Rows from expert 8 of block 9, named by matrix and row number. Rows with one number belong to one neuron. Each number is 200 + 30 x the weight over its row's rms, rounded and kept within 0 to 999. All counts start at 0. After the name is the row's rms in percent of the matrix's.
# up: expert up (model.blocks.9.mlp.up, 16x320x320), inputs 80-159
# down: expert down (model.blocks.9.mlp.down, 16x320x320, transposed), outputs 80-159
up.216,100,232,272,200,216,200,200,200,200,200,262,200,200,189,185,200,200,200,169,168,200,200,200,200,214,187,172,200,200,200,200,123,200,294,200,239,200,200,200,200,200,224,200,278,187,233,200,200,153,200,200,162,200,200,200,200,200,223,200,149,210,184,200,168,183,106,200,233,165,200,200,200,252,166,200,234,200,249,200,246,200
down.216,146,200,200,216,236,200,232,200,200,223,200,200,259,246,200,200,200,200,235,208,189,200,138,178,200,200,237,162,180,157,250,234,200,134,200,244,200,156,176,200,200,200,200,144,200,164,164,200,200,181,200,200,200,243,243,200,200,193,200,254,209,200,200,240,255,200,163,200,200,200,186,252,161,200,200,200,110,200,200,175,218
up.217,161,153,248,229,219,238,248,243,183,228,122,214,200,179,207,215,200,200,200,200,200,220,200,171,200,162,200,160,185,188,200,200,200,200,223,162,209,200,252,200,164,218,182,200,163,200,200,221,164,247,170,200,200,242,240,200,200,200,200,200,139,200,160,269,280,209,151,200,268,200,267,143,167,212,185,216,235,261,225,266,238
down.217,143,200,200,213,200,125,200,200,174,184,200,200,200,278,236,200,200,200,200,200,200,164,219,200,200,200,200,200,200,200,200,200,266,183,153,200,200,200,200,200,247,200,200,157,235,200,237,200,166,200,200,200,200,285,200,200,157,200,200,240,200,200,200,140,200,200,200,200,200,200,200,271,216,200,219,200,200,200,267,146,150
up.218,067,200,244,226,200,200,109,200,250,161,200,178,200,200,256,151,200,153,134,200,224,151,200,200,200,169,133,200,172,200,238,200,222,241,142,177,200,268,200,241,200,178,226,238,245,200,200,200,200,257,218,200,229,183,200,209,200,172,153,200,212,226,183,200,167,208,200,200,242,227,200,200,160,270,200,200,200,162,200,218,223
down.218,075,200,200,206,200,200,200,250,164,298,168,233,200,200,200,212,172,200,266,244,200,286,200,200,144,297,287,151,231,200,163,200,126,177,261,200,200,200,200,180,200,200,175,200,200,200,200,200,223,224,200,200,200,214,200,228,159,219,200,200,200,200,200,271,200,200,200,225,200,154,200,179,200,159,217,238,248,220,200,214,200
up.219,084,136,273,200,200,235,228,200,189,200,176,200,200,221,180,200,194,241,200,200,200,137,200,200,200,250,200,200,200,189,169,200,222,200,200,278,214,238,250,200,188,167,200,165,182,200,214,200,200,233,200,189,226,209,200,200,200,139,243,234,200,190,153,200,200,200,229,200,149,200,200,200,200,159,200,200,200,200,195,200,277
down.219,133,292,142,200,225,169,200,215,139,200,223,219,200,200,200,153,200,170,200,200,200,200,186,200,200,181,173,200,200,200,230,200,200,200,163,164,200,122,155,200,247,232,200,200,200,200,280,200,200,179,229,200,174,232,183,200,138,245,170,167,200,200,200,200,200,200,162,185,200,200,200,276,162,200,162,169,167,205,247,200,138
up.220,106,200,200,200,238,146,200,231,220,200,200,233,153,200,227,241,200,200,130,186,232,232,157,200,214,261,200,200,200,250,200,200,243,200,184,227,200,191,200,200,251,172,200,200,146,214,200,200,212,171,132,200,248,200,138,245,179,200,220,200,191,201,200,200,152,192,200,200,225,200,213,200,235,168,241,252,200,234,200,206,197
down.220,108,200,160,234,190,234,157,219,132,200,233,168,250,200,174,166,172,200,200,200,145,200,200,179,253,200,200,200,168,223,200,200,200,200,261,200,178,164,172,200,174,225,255,200,200,169,200,200,203,200,200,215,178,167,200,176,200,212,152,200,200,183,200,200,200,203,186,159,200,171,200,187,165,237,200,158,259,174,152,200,231
up.221,043,200,169,141,182,147,200,144,200,154,200,226,217,200,227,200,200,167,200,200,200,129,217,234,163,200,182,171,149,162,172,241,200,256,258,200,200,240,163,200,200,232,200,251,200,160,219,200,200,273,200,140,200,200,200,200,224,200,200,200,254,178,200,164,200,243,200,240,200,175,200,200,228,200,200,179,200,200,200,241,200
down.221,069,229,223,240,239,231,171,230,200,234,200,262,175,173,225,200,200,221,200,200,223,200,171,200,200,184,236,153,200,200,262,155,166,157,164,200,215,187,200,182,200,170,200,200,169,223,200,164,183,131,250,276,233,200,218,182,200,233,200,200,128,200,200,236,232,146,233,156,200,235,200,235,200,200,219,200,200,200,226,153,200
up.222,053,228,200,261,227,200,212,200,200,238,236,264,183,200,200,200,241,200,179,231,200,200,200,161,200,226,200,200,200,229,155,173,200,170,135,178,200,175,146,200,200,165,236,200,200,200,200,160,259,124,200,200,200,200,172,165,200,200,200,175,174,200,200,200,233,200,153,200,232,222,184,224,200,168,200,234,200,164,243,200,166
down.222,060,143,235,154,176,200,160,243,200,251,172,159,200,200,253,144,200,230,233,157,245,200,246,239,200,200,200,162,200,171,222,200,200,233,200,200,200,200,200,200,200,222,200,200,200,200,200,200,200,241,168,200,200,200,200,240,129,200,200,154,200,168,200,244,175,200,200,200,200,200,260,200,200,258,200,200,219,200,163,230,253
up.223,021,200,200,200,238,200,200,200,165,157,200,252,200,200,200,134,151,200,200,200,160,200,158,200,200,128,200,200,136,200,200,245,200,200,145,200,200,200,233,200,153,200,200,200,200,200,200,158,200,237,254,200,200,200,200,200,200,200,200,200,142,238,200,200,200,139,162,200,200,200,200,200,200,275,200,200,159,229,233,200,235
down.223,040,176,253,200,200,200,136,200,200,200,200,241,173,200,237,200,200,244,200,226,200,163,242,200,200,263,200,200,242,200,200,200,119,200,278,200,200,241,200,269,200,200,200,200,200,200,200,243,263,200,139,200,200,200,166,139,200,200,255,200,200,245,200,200,200,200,200,171,200,200,200,200,266,200,200,200,200,200,152,200,144
up.224,090,152,200,200,200,134,125,160,200,218,156,137,200,200,200,200,200,200,230,200,200,200,236,200,230,233,200,252,232,180,251,200,183,200,200,200,200,191,200,154,200,200,200,150,200,180,247,200,200,200,200,200,200,232,200,200,187,232,200,200,200,200,200,200,200,242,200,166,166,200,186,225,200,200,223,200,200,200,148,249,218
down.224,117,222,200,156,162,247,266,200,224,119,205,238,200,221,200,141,175,222,173,200,200,128,200,169,200,200,231,173,153,232,200,200,200,200,200,170,227,169,181,200,254,200,200,245,142,200,141,200,200,183,158,200,200,200,200,181,170,183,249,200,200,186,139,200,243,206,160,212,200,200,200,191,184,220,219,238,290,200,200,200,200
up.225,048,200,200,230,200,200,200,174,200,200,221,230,185,200,200,200,215,200,245,239,219,200,144,200,214,223,200,216,168,200,200,200,214,200,200,200,200,200,200,200,200,200,200,200,200,200,160,162,163,269,244,200,279,200,200,200,200,269,161,230,187,182,200,200,261,247,147,200,180,150,200,169,200,200,200,159,255,161,248,135,200
down.225,083,200,219,176,200,233,212,172,200,200,172,200,200,164,200,248,200,200,200,148,179,227,254,200,225,200,160,216,200,200,212,200,200,200,185,200,178,200,156,171,262,220,200,130,186,184,200,233,222,154,200,200,144,200,217,168,185,200,223,200,183,200,200,200,187,179,270,228,218,200,167,200,239,227,164,200,138,178,200,245,215
up.226,181,159,155,200,199,200,180,241,258,200,165,181,263,200,165,212,245,200,200,155,230,200,171,202,252,199,167,200,200,200,250,229,221,219,220,201,200,200,146,273,238,243,256,200,200,200,175,200,244,231,167,239,214,200,276,246,164,173,223,200,200,156,200,163,200,200,249,242,205,129,229,144,200,203,200,252,242,222,221,198,221
down.226,133,200,200,244,200,200,200,200,180,200,200,200,157,200,195,200,200,200,200,207,200,247,232,200,200,200,233,200,177,275,120,200,213,200,151,200,254,200,200,99,252,200,200,149,200,200,239,212,200,163,200,187,200,129,200,153,200,289,90,200,178,200,179,200,200,200,141,134,200,200,175,236,200,254,200,200,200,200,141,200,200
up.227,077,181,235,200,183,258,200,144,200,211,200,200,179,169,200,226,231,200,165,200,200,200,181,200,143,233,200,240,200,261,149,214,200,243,174,200,200,177,222,200,171,253,187,200,200,172,219,253,262,172,164,169,239,170,71,173,200,200,174,200,200,160,200,229,200,222,214,164,255,150,200,200,224,114,168,238,168,230,217,161,248
down.227,093,200,200,159,293,200,200,200,165,200,226,234,200,200,161,187,200,200,266,200,200,200,234,200,270,200,228,174,178,162,217,172,200,200,186,200,155,251,178,200,261,200,200,200,200,233,150,142,137,239,286,200,200,225,308,221,200,200,183,228,200,270,216,200,230,175,252,200,158,200,200,200,200,238,200,200,251,175,154,200,200
up.228,193,200,185,263,243,198,165,200,180,200,225,175,200,200,171,200,170,219,181,200,228,139,200,200,200,252,276,243,233,203,200,198,189,200,145,200,217,198,184,200,224,181,200,200,139,221,132,200,200,200,111,221,200,200,176,217,242,274,173,195,200,200,200,200,200,119,215,200,250,183,192,126,200,156,233,224,231,178,214,200,155
down.228,125,224,200,200,200,166,200,292,200,200,200,200,284,200,200,200,272,198,289,257,200,200,166,200,200,200,145,200,200,178,200,200,200,200,200,153,200,200,200,220,200,200,200,213,200,234,222,200,200,200,271,163,200,200,251,200,158,217,172,200,200,151,200,200,174,235,200,200,208,172,163,200,130,237,200,200,200,239,200,200,200
up.229,140,200,227,235,200,200,200,200,301,191,255,200,200,200,200,200,236,200,162,158,171,200,187,200,143,235,200,185,264,200,200,262,200,200,200,200,200,166,200,200,171,246,156,200,200,152,172,151,162,200,235,200,200,240,212,200,148,200,245,141,177,200,209,200,158,200,200,176,166,177,200,245,200,159,207,142,190,176,200,200,200
down.229,151,200,200,200,207,200,222,251,200,182,261,200,248,198,225,156,200,255,272,139,200,200,200,195,133,200,200,200,200,183,200,200,200,235,200,247,258,200,201,140,259,200,200,200,200,177,200,200,195,200,124,242,164,200,200,200,232,186,200,205,200,215,200,200,200,227,200,217,259,176,200,302,200,200,137,200,200,257,188,192,229
up.230,093,231,175,237,200,218,212,188,152,261,200,139,200,153,176,200,174,169,200,200,177,200,169,200,166,241,200,178,200,163,212,172,255,131,263,237,200,166,224,200,169,200,200,200,169,212,153,251,167,153,200,236,225,200,242,232,258,223,223,242,176,200,200,200,200,229,245,200,200,216,227,200,184,200,234,224,200,200,215,135,130
down.230,118,200,200,168,154,255,200,200,241,200,175,158,200,212,200,169,225,243,200,150,233,219,294,228,200,168,200,200,200,200,184,200,178,246,200,200,200,225,223,200,180,163,259,179,269,200,231,166,230,232,200,164,200,200,167,232,136,200,233,200,230,200,200,200,166,177,180,200,244,158,153,236,278,170,153,168,200,200,200,200,255
up.231,064,221,200,162,200,200,200,136,155,178,222,221,200,191,200,200,200,200,156,200,200,200,249,200,245,200,133,200,200,200,200,200,252,200,200,281,142,138,133,242,200,140,200,249,200,135,200,200,173,200,200,233,200,176,200,150,200,212,200,213,200,131,259,200,200,236,200,179,200,200,218,224,200,200,278,200,200,200,200,254,141
down.231,125,180,200,200,248,245,200,224,200,235,231,176,248,127,164,200,223,220,200,270,200,200,200,169,200,200,230,217,219,200,267,200,156,191,251,162,200,200,251,151,217,225,210,155,200,200,200,165,235,200,178,175,190,192,200,200,200,200,200,162,225,227,200,200,217,165,216,200,200,175,172,159,200,229,141,272,200,251,214,200,188
up.232,166,260,147,181,200,200,256,200,200,219,234,185,200,200,167,165,189,120,245,212,242,200,300,116,212,232,239,248,192,162,200,165,200,200,238,172,180,200,200,232,200,200,200,188,240,200,210,176,262,200,200,200,177,200,226,200,187,200,222,200,200,200,200,200,215,161,284,200,272,200,256,200,200,245,187,200,142,184,200,235,150
down.232,133,200,262,200,141,245,200,192,200,200,177,200,200,200,200,200,200,200,200,200,200,200,99,270,200,200,200,182,200,200,167,240,200,173,161,200,210,200,247,157,165,200,164,255,200,154,229,200,149,189,185,200,200,200,189,200,200,177,200,200,200,171,200,200,112,200,200,200,200,185,177,200,200,200,200,200,200,288,200,200,200
up.233,086,200,200,252,145,200,175,200,294,200,183,181,238,200,146,245,200,200,200,223,265,200,151,240,217,200,224,144,263,200,200,165,200,247,200,217,200,155,162,215,200,200,177,143,200,167,233,200,200,200,200,200,200,200,200,151,200,200,200,181,200,224,188,243,136,231,227,165,200,200,200,200,200,191,246,200,200,200,200,272,200
down.233,106,161,241,126,236,166,200,243,123,152,211,276,200,174,200,200,164,200,200,111,200,200,287,134,200,200,183,200,162,200,200,260,169,200,200,200,200,243,200,231,132,200,210,200,200,235,200,200,200,235,158,200,229,202,250,200,160,200,168,161,139,234,200,200,200,200,152,200,200,200,217,200,200,200,200,200,191,200,200,200,200
up.234,029,200,133,235,236,200,276,200,200,200,164,200,254,200,227,279,200,200,200,273,149,250,136,176,200,200,236,200,200,200,242,237,200,232,251,228,200,200,249,200,200,200,238,200,200,200,200,151,200,244,235,200,200,200,200,200,200,200,200,248,127,228,200,200,200,162,166,224,246,200,200,200,154,168,200,148,200,171,165,166,200
down.234,043,140,200,157,185,168,200,200,239,200,236,226,200,158,200,200,200,162,170,143,230,166,200,241,200,200,161,139,170,234,247,200,200,163,200,200,200,200,200,154,200,148,200,200,179,200,200,252,200,200,114,142,200,200,161,200,200,200,200,163,200,200,200,200,200,200,200,249,200,200,262,200,200,200,169,200,200,229,174,158,157
up.235,148,190,176,305,200,231,173,200,141,200,176,200,200,206,200,200,200,200,200,126,212,159,200,200,258,211,162,183,200,211,114,221,168,251,174,138,200,155,228,200,240,216,200,200,200,247,146,145,200,200,146,222,270,191,200,200,200,200,228,168,200,145,233,209,200,220,200,200,210,200,200,166,223,180,241,213,200,156,200,200,226
down.235,141,242,256,122,229,157,200,200,200,154,242,211,200,200,216,200,200,221,230,200,124,200,200,200,226,200,200,200,195,200,291,241,260,200,256,247,200,200,200,212,217,200,200,158,200,91,200,258,200,200,229,148,142,200,167,200,174,162,143,200,200,200,157,200,200,200,200,200,200,200,200,200,178,218,171,200,200,270,241,200,200
up.236,035,323,200,200,200,158,161,200,200,236,200,158,200,200,200,252,200,200,200,114,200,200,175,275,200,167,200,200,245,148,243,180,200,229,200,200,245,200,135,200,200,130,181,134,147,245,200,200,200,173,200,152,200,200,166,200,200,200,200,200,200,200,200,200,152,200,200,200,200,200,228,200,200,200,200,200,221,200,200,200,200
down.236,062,243,220,200,200,200,200,166,200,200,219,200,228,200,200,217,200,200,151,246,155,160,200,145,173,200,161,156,200,244,178,200,200,200,200,200,102,239,200,172,184,231,229,230,288,225,173,153,200,252,226,216,244,162,200,226,248,200,200,200,200,200,200,258,200,289,200,200,200,173,220,200,179,200,200,200,174,228,226,164,165
up.237,026,200,200,200,249,225,251,200,200,200,154,231,230,137,114,141,151,200,167,251,200,200,200,167,200,200,200,200,200,245,200,146,132,200,200,200,200,200,160,200,200,200,152,168,200,149,200,105,200,150,200,153,256,200,200,243,200,233,200,239,236,200,151,200,161,200,200,200,200,200,252,200,160,234,200,137,200,200,200,200,238
down.237,048,200,200,200,200,269,168,225,200,200,234,200,200,222,237,303,200,200,200,162,200,200,200,200,200,200,151,239,200,200,200,231,236,155,200,175,200,200,200,200,200,222,153,200,200,240,173,200,253,248,173,253,172,164,200,161,200,179,200,159,154,251,200,153,252,225,200,244,224,200,200,224,200,219,200,200,200,233,174,200,153
up.238,238,200,169,200,151,178,242,200,254,249,176,200,189,200,140,200,236,200,200,200,226,200,200,235,237,200,227,200,238,234,169,256,200,175,200,200,164,200,178,200,265,188,229,238,200,162,200,200,218,270,158,217,213,214,188,224,192,230,179,173,200,83,155,200,200,200,149,206,200,106,223,149,222,200,200,200,170,154,176,200,200
down.238,087,195,200,200,200,200,130,200,200,200,234,200,200,200,200,200,292,165,200,278,200,200,200,200,200,200,200,200,170,200,200,214,200,180,168,200,253,259,200,200,101,200,200,225,200,200,246,268,200,163,200,170,200,149,230,229,200,200,166,260,200,200,200,148,200,231,200,200,200,281,140,200,200,152,200,200,205,200,200,200,200
up.239,030,200,149,200,200,200,200,200,151,149,200,200,200,164,161,241,200,200,200,231,157,270,169,225,200,164,200,200,200,166,200,200,200,200,200,200,150,236,200,174,200,243,243,222,200,244,200,246,157,172,173,200,149,200,200,200,200,200,263,200,200,200,171,200,237,200,200,200,200,200,168,261,170,254,200,200,200,200,231,115,200
down.239,055,200,225,174,190,180,200,157,200,200,222,183,200,200,200,200,200,224,200,172,237,132,200,162,179,243,221,200,200,236,263,160,200,167,200,200,218,200,200,200,243,200,144,125,200,164,257,200,200,200,166,233,227,200,200,200,200,231,200,148,200,200,200,200,200,200,188,200,236,200,175,178,253,200,200,200,219,163,232,280,200
up.240,107,158,200,193,175,200,220,227,177,188,180,175,246,166,215,239,179,232,200,280,193,231,225,227,160,200,127,283,162,224,200,262,228,156,172,195,233,240,200,185,200,236,130,181,165,200,209,228,200,162,269,200,247,210,200,229,179,108,200,179,200,251,179,200,200,200,200,200,200,189,200,200,200,227,161,200,186,234,148,132,247
down.240,112,250,200,210,236,132,244,238,200,223,219,242,200,200,200,161,252,200,176,108,200,195,172,200,200,200,200,122,200,200,200,200,128,200,200,235,230,200,200,273,200,200,242,200,250,200,200,200,177,200,241,200,142,200,200,188,239,246,173,248,200,159,200,200,150,168,200,200,177,242,200,200,200,149,200,181,200,146,285,266,200
up.241,094,200,200,200,200,200,174,263,219,217,200,103,200,215,245,230,200,200,200,200,151,200,200,200,166,213,200,139,200,200,200,200,158,255,200,131,161,211,200,200,175,200,150,211,200,143,217,200,200,200,200,200,200,200,187,200,200,167,276,150,242,200,200,271,200,200,200,123,185,200,206,200,200,200,200,200,256,172,200,170,260
down.241,125,162,200,200,200,200,218,200,226,200,260,239,200,237,168,200,217,172,200,200,200,200,217,200,268,176,200,252,200,200,242,200,200,200,165,237,200,125,168,268,173,200,200,125,154,200,171,145,200,200,190,236,200,232,200,200,200,200,200,263,189,168,200,147,126,200,200,242,223,200,235,200,208,178,200,200,151,200,156,166,200
up.242,132,200,249,270,200,151,200,237,200,148,200,209,200,165,206,200,200,200,200,216,175,157,188,200,146,160,200,199,200,253,227,200,200,200,200,216,174,158,177,200,188,200,200,200,232,167,200,241,177,167,266,200,194,200,196,200,226,200,200,200,157,117,200,263,200,200,200,200,242,254,200,230,200,200,145,164,200,200,213,200,200
down.242,149,153,200,200,161,200,194,200,200,236,175,200,200,200,244,217,229,192,200,126,200,202,154,200,261,200,200,200,243,200,163,168,177,200,200,133,237,229,200,200,134,200,231,200,171,242,200,69,200,200,230,200,110,233,231,200,200,200,200,274,200,279,231,229,200,200,200,200,200,154,200,200,226,225,200,231,200,200,200,200,200
up.243,070,200,200,200,156,200,217,200,200,200,160,200,200,225,200,200,200,200,200,200,200,200,200,200,252,240,168,200,200,247,200,200,200,200,200,228,256,200,218,216,214,200,188,123,200,200,253,200,223,200,200,200,200,223,234,170,200,200,216,168,157,239,200,200,237,176,200,200,200,200,200,200,200,200,200,177,298,143,186,270,145
down.243,111,200,100,192,229,170,200,200,200,200,168,200,200,200,223,234,231,200,200,128,218,159,200,200,200,140,200,140,166,200,200,200,200,200,240,200,149,200,200,200,184,179,200,223,200,200,125,200,200,189,200,228,169,200,200,263,200,235,200,229,167,172,175,200,200,242,200,166,219,235,200,200,213,220,181,200,173,224,151,170,200
up.244,027,200,200,247,200,200,200,249,200,169,200,261,138,230,157,143,200,239,200,150,200,200,152,200,166,200,200,200,200,165,200,200,200,169,200,200,200,245,200,242,200,200,137,200,149,200,254,200,149,200,200,200,200,200,243,166,200,231,200,140,200,230,243,200,123,240,244,200,233,200,200,146,248,200,163,200,200,200,149,158,200
down.244,052,200,200,200,200,200,171,200,219,200,177,153,257,200,256,200,134,200,200,200,223,200,241,251,255,200,156,200,200,235,182,145,170,200,237,171,200,231,220,219,200,200,162,147,200,200,217,200,200,200,228,235,200,200,215,173,200,200,200,200,200,200,134,200,256,200,227,200,235,229,200,222,187,200,226,163,200,200,235,144,200
up.245,085,200,247,165,168,183,200,241,200,181,200,200,200,200,204,243,200,200,200,234,207,200,170,200,200,200,269,168,200,200,233,191,242,190,229,200,141,234,200,260,235,219,200,236,200,140,170,200,160,132,200,236,166,200,296,264,230,237,200,222,200,209,156,200,200,110,132,200,193,244,254,175,200,262,200,238,218,221,227,200,200
down.245,105,177,163,219,158,237,186,176,182,200,200,215,200,200,200,165,200,200,200,138,217,152,229,200,143,169,200,200,200,200,221,200,200,214,221,200,168,198,165,200,200,200,200,175,214,200,200,151,235,243,200,200,131,235,146,127,243,200,200,200,200,220,200,217,267,260,200,166,200,173,200,200,200,200,200,152,230,166,200,200,264
up.246,189,200,200,163,236,161,200,204,183,200,200,147,190,200,152,186,200,200,200,209,200,200,190,214,200,241,180,200,200,254,233,192,197,153,200,200,200,246,200,207,200,270,200,246,264,167,200,200,258,200,146,157,200,164,200,200,193,169,200,200,171,233,216,200,200,215,200,165,220,200,200,186,200,200,200,200,200,200,200,200,200
down.246,091,241,299,200,105,232,200,200,200,269,200,200,173,200,200,180,200,174,200,269,200,200,200,200,200,200,200,200,200,200,200,200,200,251,155,200,200,200,200,200,200,169,200,176,200,200,250,200,200,200,200,180,200,200,230,200,275,200,200,200,250,137,200,229,200,150,243,200,200,200,200,200,200,282,200,200,200,200,200,200,200
up.247,081,200,200,302,200,161,200,252,200,200,244,200,200,201,200,253,200,200,200,170,200,211,200,200,200,200,200,200,200,200,254,200,200,242,200,234,251,200,246,200,237,174,190,200,166,243,147,200,214,200,282,215,200,200,200,200,200,164,219,243,265,204,200,172,200,231,144,245,132,200,200,200,200,208,232,200,200,225,191,151,132
down.247,094,222,236,139,200,156,200,147,200,200,200,288,200,164,200,161,200,225,169,128,150,200,176,200,200,200,172,200,131,186,227,200,200,168,176,243,116,219,177,200,200,164,200,200,200,153,200,139,125,251,173,226,200,200,185,254,173,200,200,153,200,179,200,235,158,200,174,200,200,183,200,122,200,200,200,200,191,200,200,200,200
up.248,106,200,200,175,200,181,200,200,200,243,259,187,233,266,200,200,240,216,219,279,152,134,200,217,166,200,200,200,200,157,200,200,200,162,200,200,200,215,200,231,146,200,200,241,165,200,200,116,133,200,200,200,200,174,231,200,200,159,193,241,200,218,213,145,210,200,200,166,200,150,200,237,229,200,200,149,200,200,186,200,200
down.248,138,200,200,228,177,200,200,186,148,168,200,200,131,200,200,200,200,241,200,180,200,200,200,200,200,200,200,254,167,186,250,200,200,200,200,110,200,176,200,197,214,236,200,151,240,193,200,224,281,185,172,200,138,200,125,200,160,200,235,200,200,229,200,226,223,239,200,240,235,277,200,200,153,200,183,200,200,200,200,236,200
up.249,130,200,152,222,234,240,169,278,196,169,200,200,200,200,200,200,184,214,200,224,200,216,200,200,150,200,238,200,200,242,221,200,227,200,153,200,205,200,200,156,249,221,173,171,257,200,200,200,139,200,236,200,182,250,277,156,248,290,200,116,200,165,140,200,200,200,181,200,200,200,200,200,200,252,200,200,229,168,200,200,214
down.249,140,200,200,200,200,200,262,138,200,170,177,219,200,200,200,200,200,217,200,200,217,200,200,114,200,159,200,262,277,156,155,200,200,204,200,200,200,200,264,200,200,200,200,200,152,200,200,200,200,146,200,200,200,200,200,200,200,200,200,271,200,224,286,200,195,168,200,200,200,188,200,241,200,200,157,200,125,200,200,200,200
up.250,136,273,169,191,200,238,188,241,200,200,200,196,200,200,200,222,235,200,200,200,167,252,200,300,200,200,200,240,204,120,220,225,243,200,153,200,200,244,200,200,256,200,200,200,267,200,200,242,200,168,200,209,200,180,200,200,200,200,200,200,200,175,200,234,200,248,200,140,173,213,200,200,200,201,216,161,200,228,200,227,196
down.250,126,200,200,200,123,185,208,200,200,174,200,196,200,200,136,156,220,184,200,270,150,200,200,200,200,200,200,200,200,237,185,200,200,184,250,200,161,200,200,200,200,163,175,200,180,231,213,179,200,200,229,200,200,200,234,158,200,122,169,200,213,200,192,200,200,181,200,200,200,200,200,175,200,200,200,200,200,200,200,256,247
up.251,176,200,200,257,222,200,209,200,179,230,162,284,200,200,200,200,200,135,213,211,200,200,263,186,155,232,119,239,237,200,146,200,174,200,200,200,168,200,221,202,200,200,207,200,134,200,144,200,158,200,226,200,200,210,174,155,158,261,200,200,130,200,236,159,240,200,200,200,170,200,218,156,161,159,223,200,241,200,210,192,200
down.251,128,175,200,137,200,231,200,200,190,144,223,200,167,200,200,143,200,200,173,226,200,229,169,200,270,200,200,200,200,200,200,250,200,200,180,200,200,200,160,131,231,200,226,200,223,255,254,174,200,200,200,169,200,200,247,200,200,200,200,156,200,243,170,236,200,238,200,183,214,228,200,199,200,200,200,200,156,185,200,200,200
up.252,109,147,200,216,160,236,200,175,200,174,200,200,200,266,200,146,236,185,172,248,200,200,254,200,200,200,200,200,200,172,200,250,252,153,170,324,200,200,200,182,200,200,234,189,149,261,200,219,200,200,200,251,200,200,200,266,132,212,200,200,200,200,100,228,216,204,200,217,232,200,200,181,250,169,200,219,200,156,225,200,200
down.252,127,215,175,200,276,200,200,270,200,200,200,200,173,200,200,200,200,241,213,156,200,200,200,211,200,243,200,200,200,215,236,200,200,200,200,96,170,200,200,226,244,155,226,200,234,200,182,200,169,166,218,200,192,144,200,200,264,190,262,200,200,200,200,200,215,269,152,245,200,221,200,142,165,223,262,184,200,163,140,188,193
up.253,027,276,200,243,155,163,200,154,200,269,200,158,200,200,200,150,200,200,200,152,200,146,166,200,200,233,155,200,175,200,158,200,231,148,200,200,222,167,236,159,153,200,200,139,170,200,271,200,169,237,231,200,231,200,232,200,232,254,200,200,200,200,200,200,200,200,172,200,200,200,240,200,200,259,200,200,200,200,200,200,200
down.253,053,140,200,161,200,227,200,200,200,230,222,234,179,143,200,200,229,200,162,277,152,200,271,200,200,180,266,170,200,200,200,153,98,200,200,235,173,200,200,255,176,200,200,200,200,200,126,200,237,200,200,200,230,200,200,200,200,200,226,149,200,252,165,250,252,255,200,165,200,180,200,278,200,200,200,200,200,200,234,200,200
up.254,199,200,200,134,194,265,200,233,170,200,231,245,200,191,251,150,221,200,113,232,284,200,159,230,228,188,229,177,200,200,177,200,177,200,200,163,178,200,219,200,231,160,200,207,168,209,200,235,200,200,152,234,224,171,117,235,200,253,200,215,152,176,246,200,192,161,200,200,177,200,248,175,200,260,200,200,171,172,170,147,194
down.254,109,241,155,200,200,141,199,200,200,200,200,200,200,274,200,200,153,200,258,200,149,224,218,225,200,200,200,200,200,200,200,157,200,141,200,176,246,200,194,143,200,222,268,200,200,200,200,200,200,200,200,168,186,208,281,123,200,133,200,200,200,200,193,200,200,253,153,200,200,200,200,200,225,152,228,200,196,200,200,200,200
up.255,046,170,200,200,250,243,200,217,166,218,237,160,200,224,151,200,200,200,200,173,200,200,200,200,243,200,257,200,248,200,200,200,156,223,253,200,169,200,200,200,200,175,239,226,200,258,227,200,200,200,200,148,138,233,151,200,141,236,200,145,200,200,237,244,200,229,261,166,200,233,200,237,200,200,200,200,219,200,200,263,147
down.255,062,254,200,179,169,168,200,200,157,200,200,244,213,161,221,200,200,200,200,200,200,168,200,248,167,157,143,200,200,200,220,219,222,200,200,200,200,156,200,200,216,200,200,179,158,200,200,169,200,223,175,252,200,212,200,264,246,168,200,234,215,179,200,174,218,154,200,200,200,200,245,200,229,200,200,178,167,267,200,144,200
up.256,082,154,200,229,200,200,230,162,229,200,200,200,200,200,200,200,224,200,200,200,143,200,200,200,165,226,247,166,200,200,153,248,232,170,200,200,200,200,200,200,200,158,155,170,254,180,200,262,215,200,200,200,200,200,236,224,200,217,168,217,200,200,200,185,200,200,200,200,148,241,227,200,200,172,292,200,200,200,200,220,200
down.256,125,221,125,182,230,200,200,200,200,200,200,200,200,191,268,200,200,263,200,200,200,164,200,200,171,267,200,200,174,200,228,182,200,200,200,200,200,200,200,180,200,236,249,237,200,200,200,97,200,200,272,220,200,200,184,200,187,200,237,159,236,200,200,183,246,166,232,200,244,157,200,200,200,143,200,127,200,166,258,200,200
up.257,093,227,118,176,200,175,200,235,200,240,200,271,200,155,200,182,200,263,200,200,175,200,200,200,200,164,200,214,241,169,135,168,153,221,225,211,200,135,200,263,200,229,187,200,200,182,200,200,200,200,200,182,139,161,200,225,239,200,200,244,160,200,200,200,200,200,114,272,200,213,245,241,155,200,267,200,227,200,200,267,222
down.257,100,128,259,200,226,200,200,148,127,165,200,200,200,253,158,228,200,181,200,200,177,224,200,220,149,214,200,145,200,247,219,200,213,210,143,200,200,164,200,200,200,184,252,200,166,230,162,200,282,200,200,200,200,200,249,200,200,254,262,200,200,128,200,200,200,200,290,200,200,200,200,214,230,219,174,231,116,200,200,200,200
up.258,082,160,175,200,228,215,230,244,200,116,234,200,190,200,248,232,200,200,176,200,229,200,220,225,156,200,200,200,200,226,200,142,123,171,177,200,229,252,245,200,200,214,200,200,175,200,165,200,222,247,254,200,200,200,190,166,200,200,160,200,187,212,245,223,233,216,154,242,254,211,200,200,240,175,190,200,200,200,200,200,200
down.258,092,200,200,247,200,200,171,176,219,263,200,200,234,217,182,242,200,233,200,169,200,200,219,230,216,200,227,171,200,200,251,200,304,229,200,200,179,219,200,200,200,200,200,200,144,176,200,243,208,200,180,161,200,156,243,230,200,267,200,154,256,180,200,178,135,200,234,200,200,174,200,158,200,200,200,271,236,200,200,200,200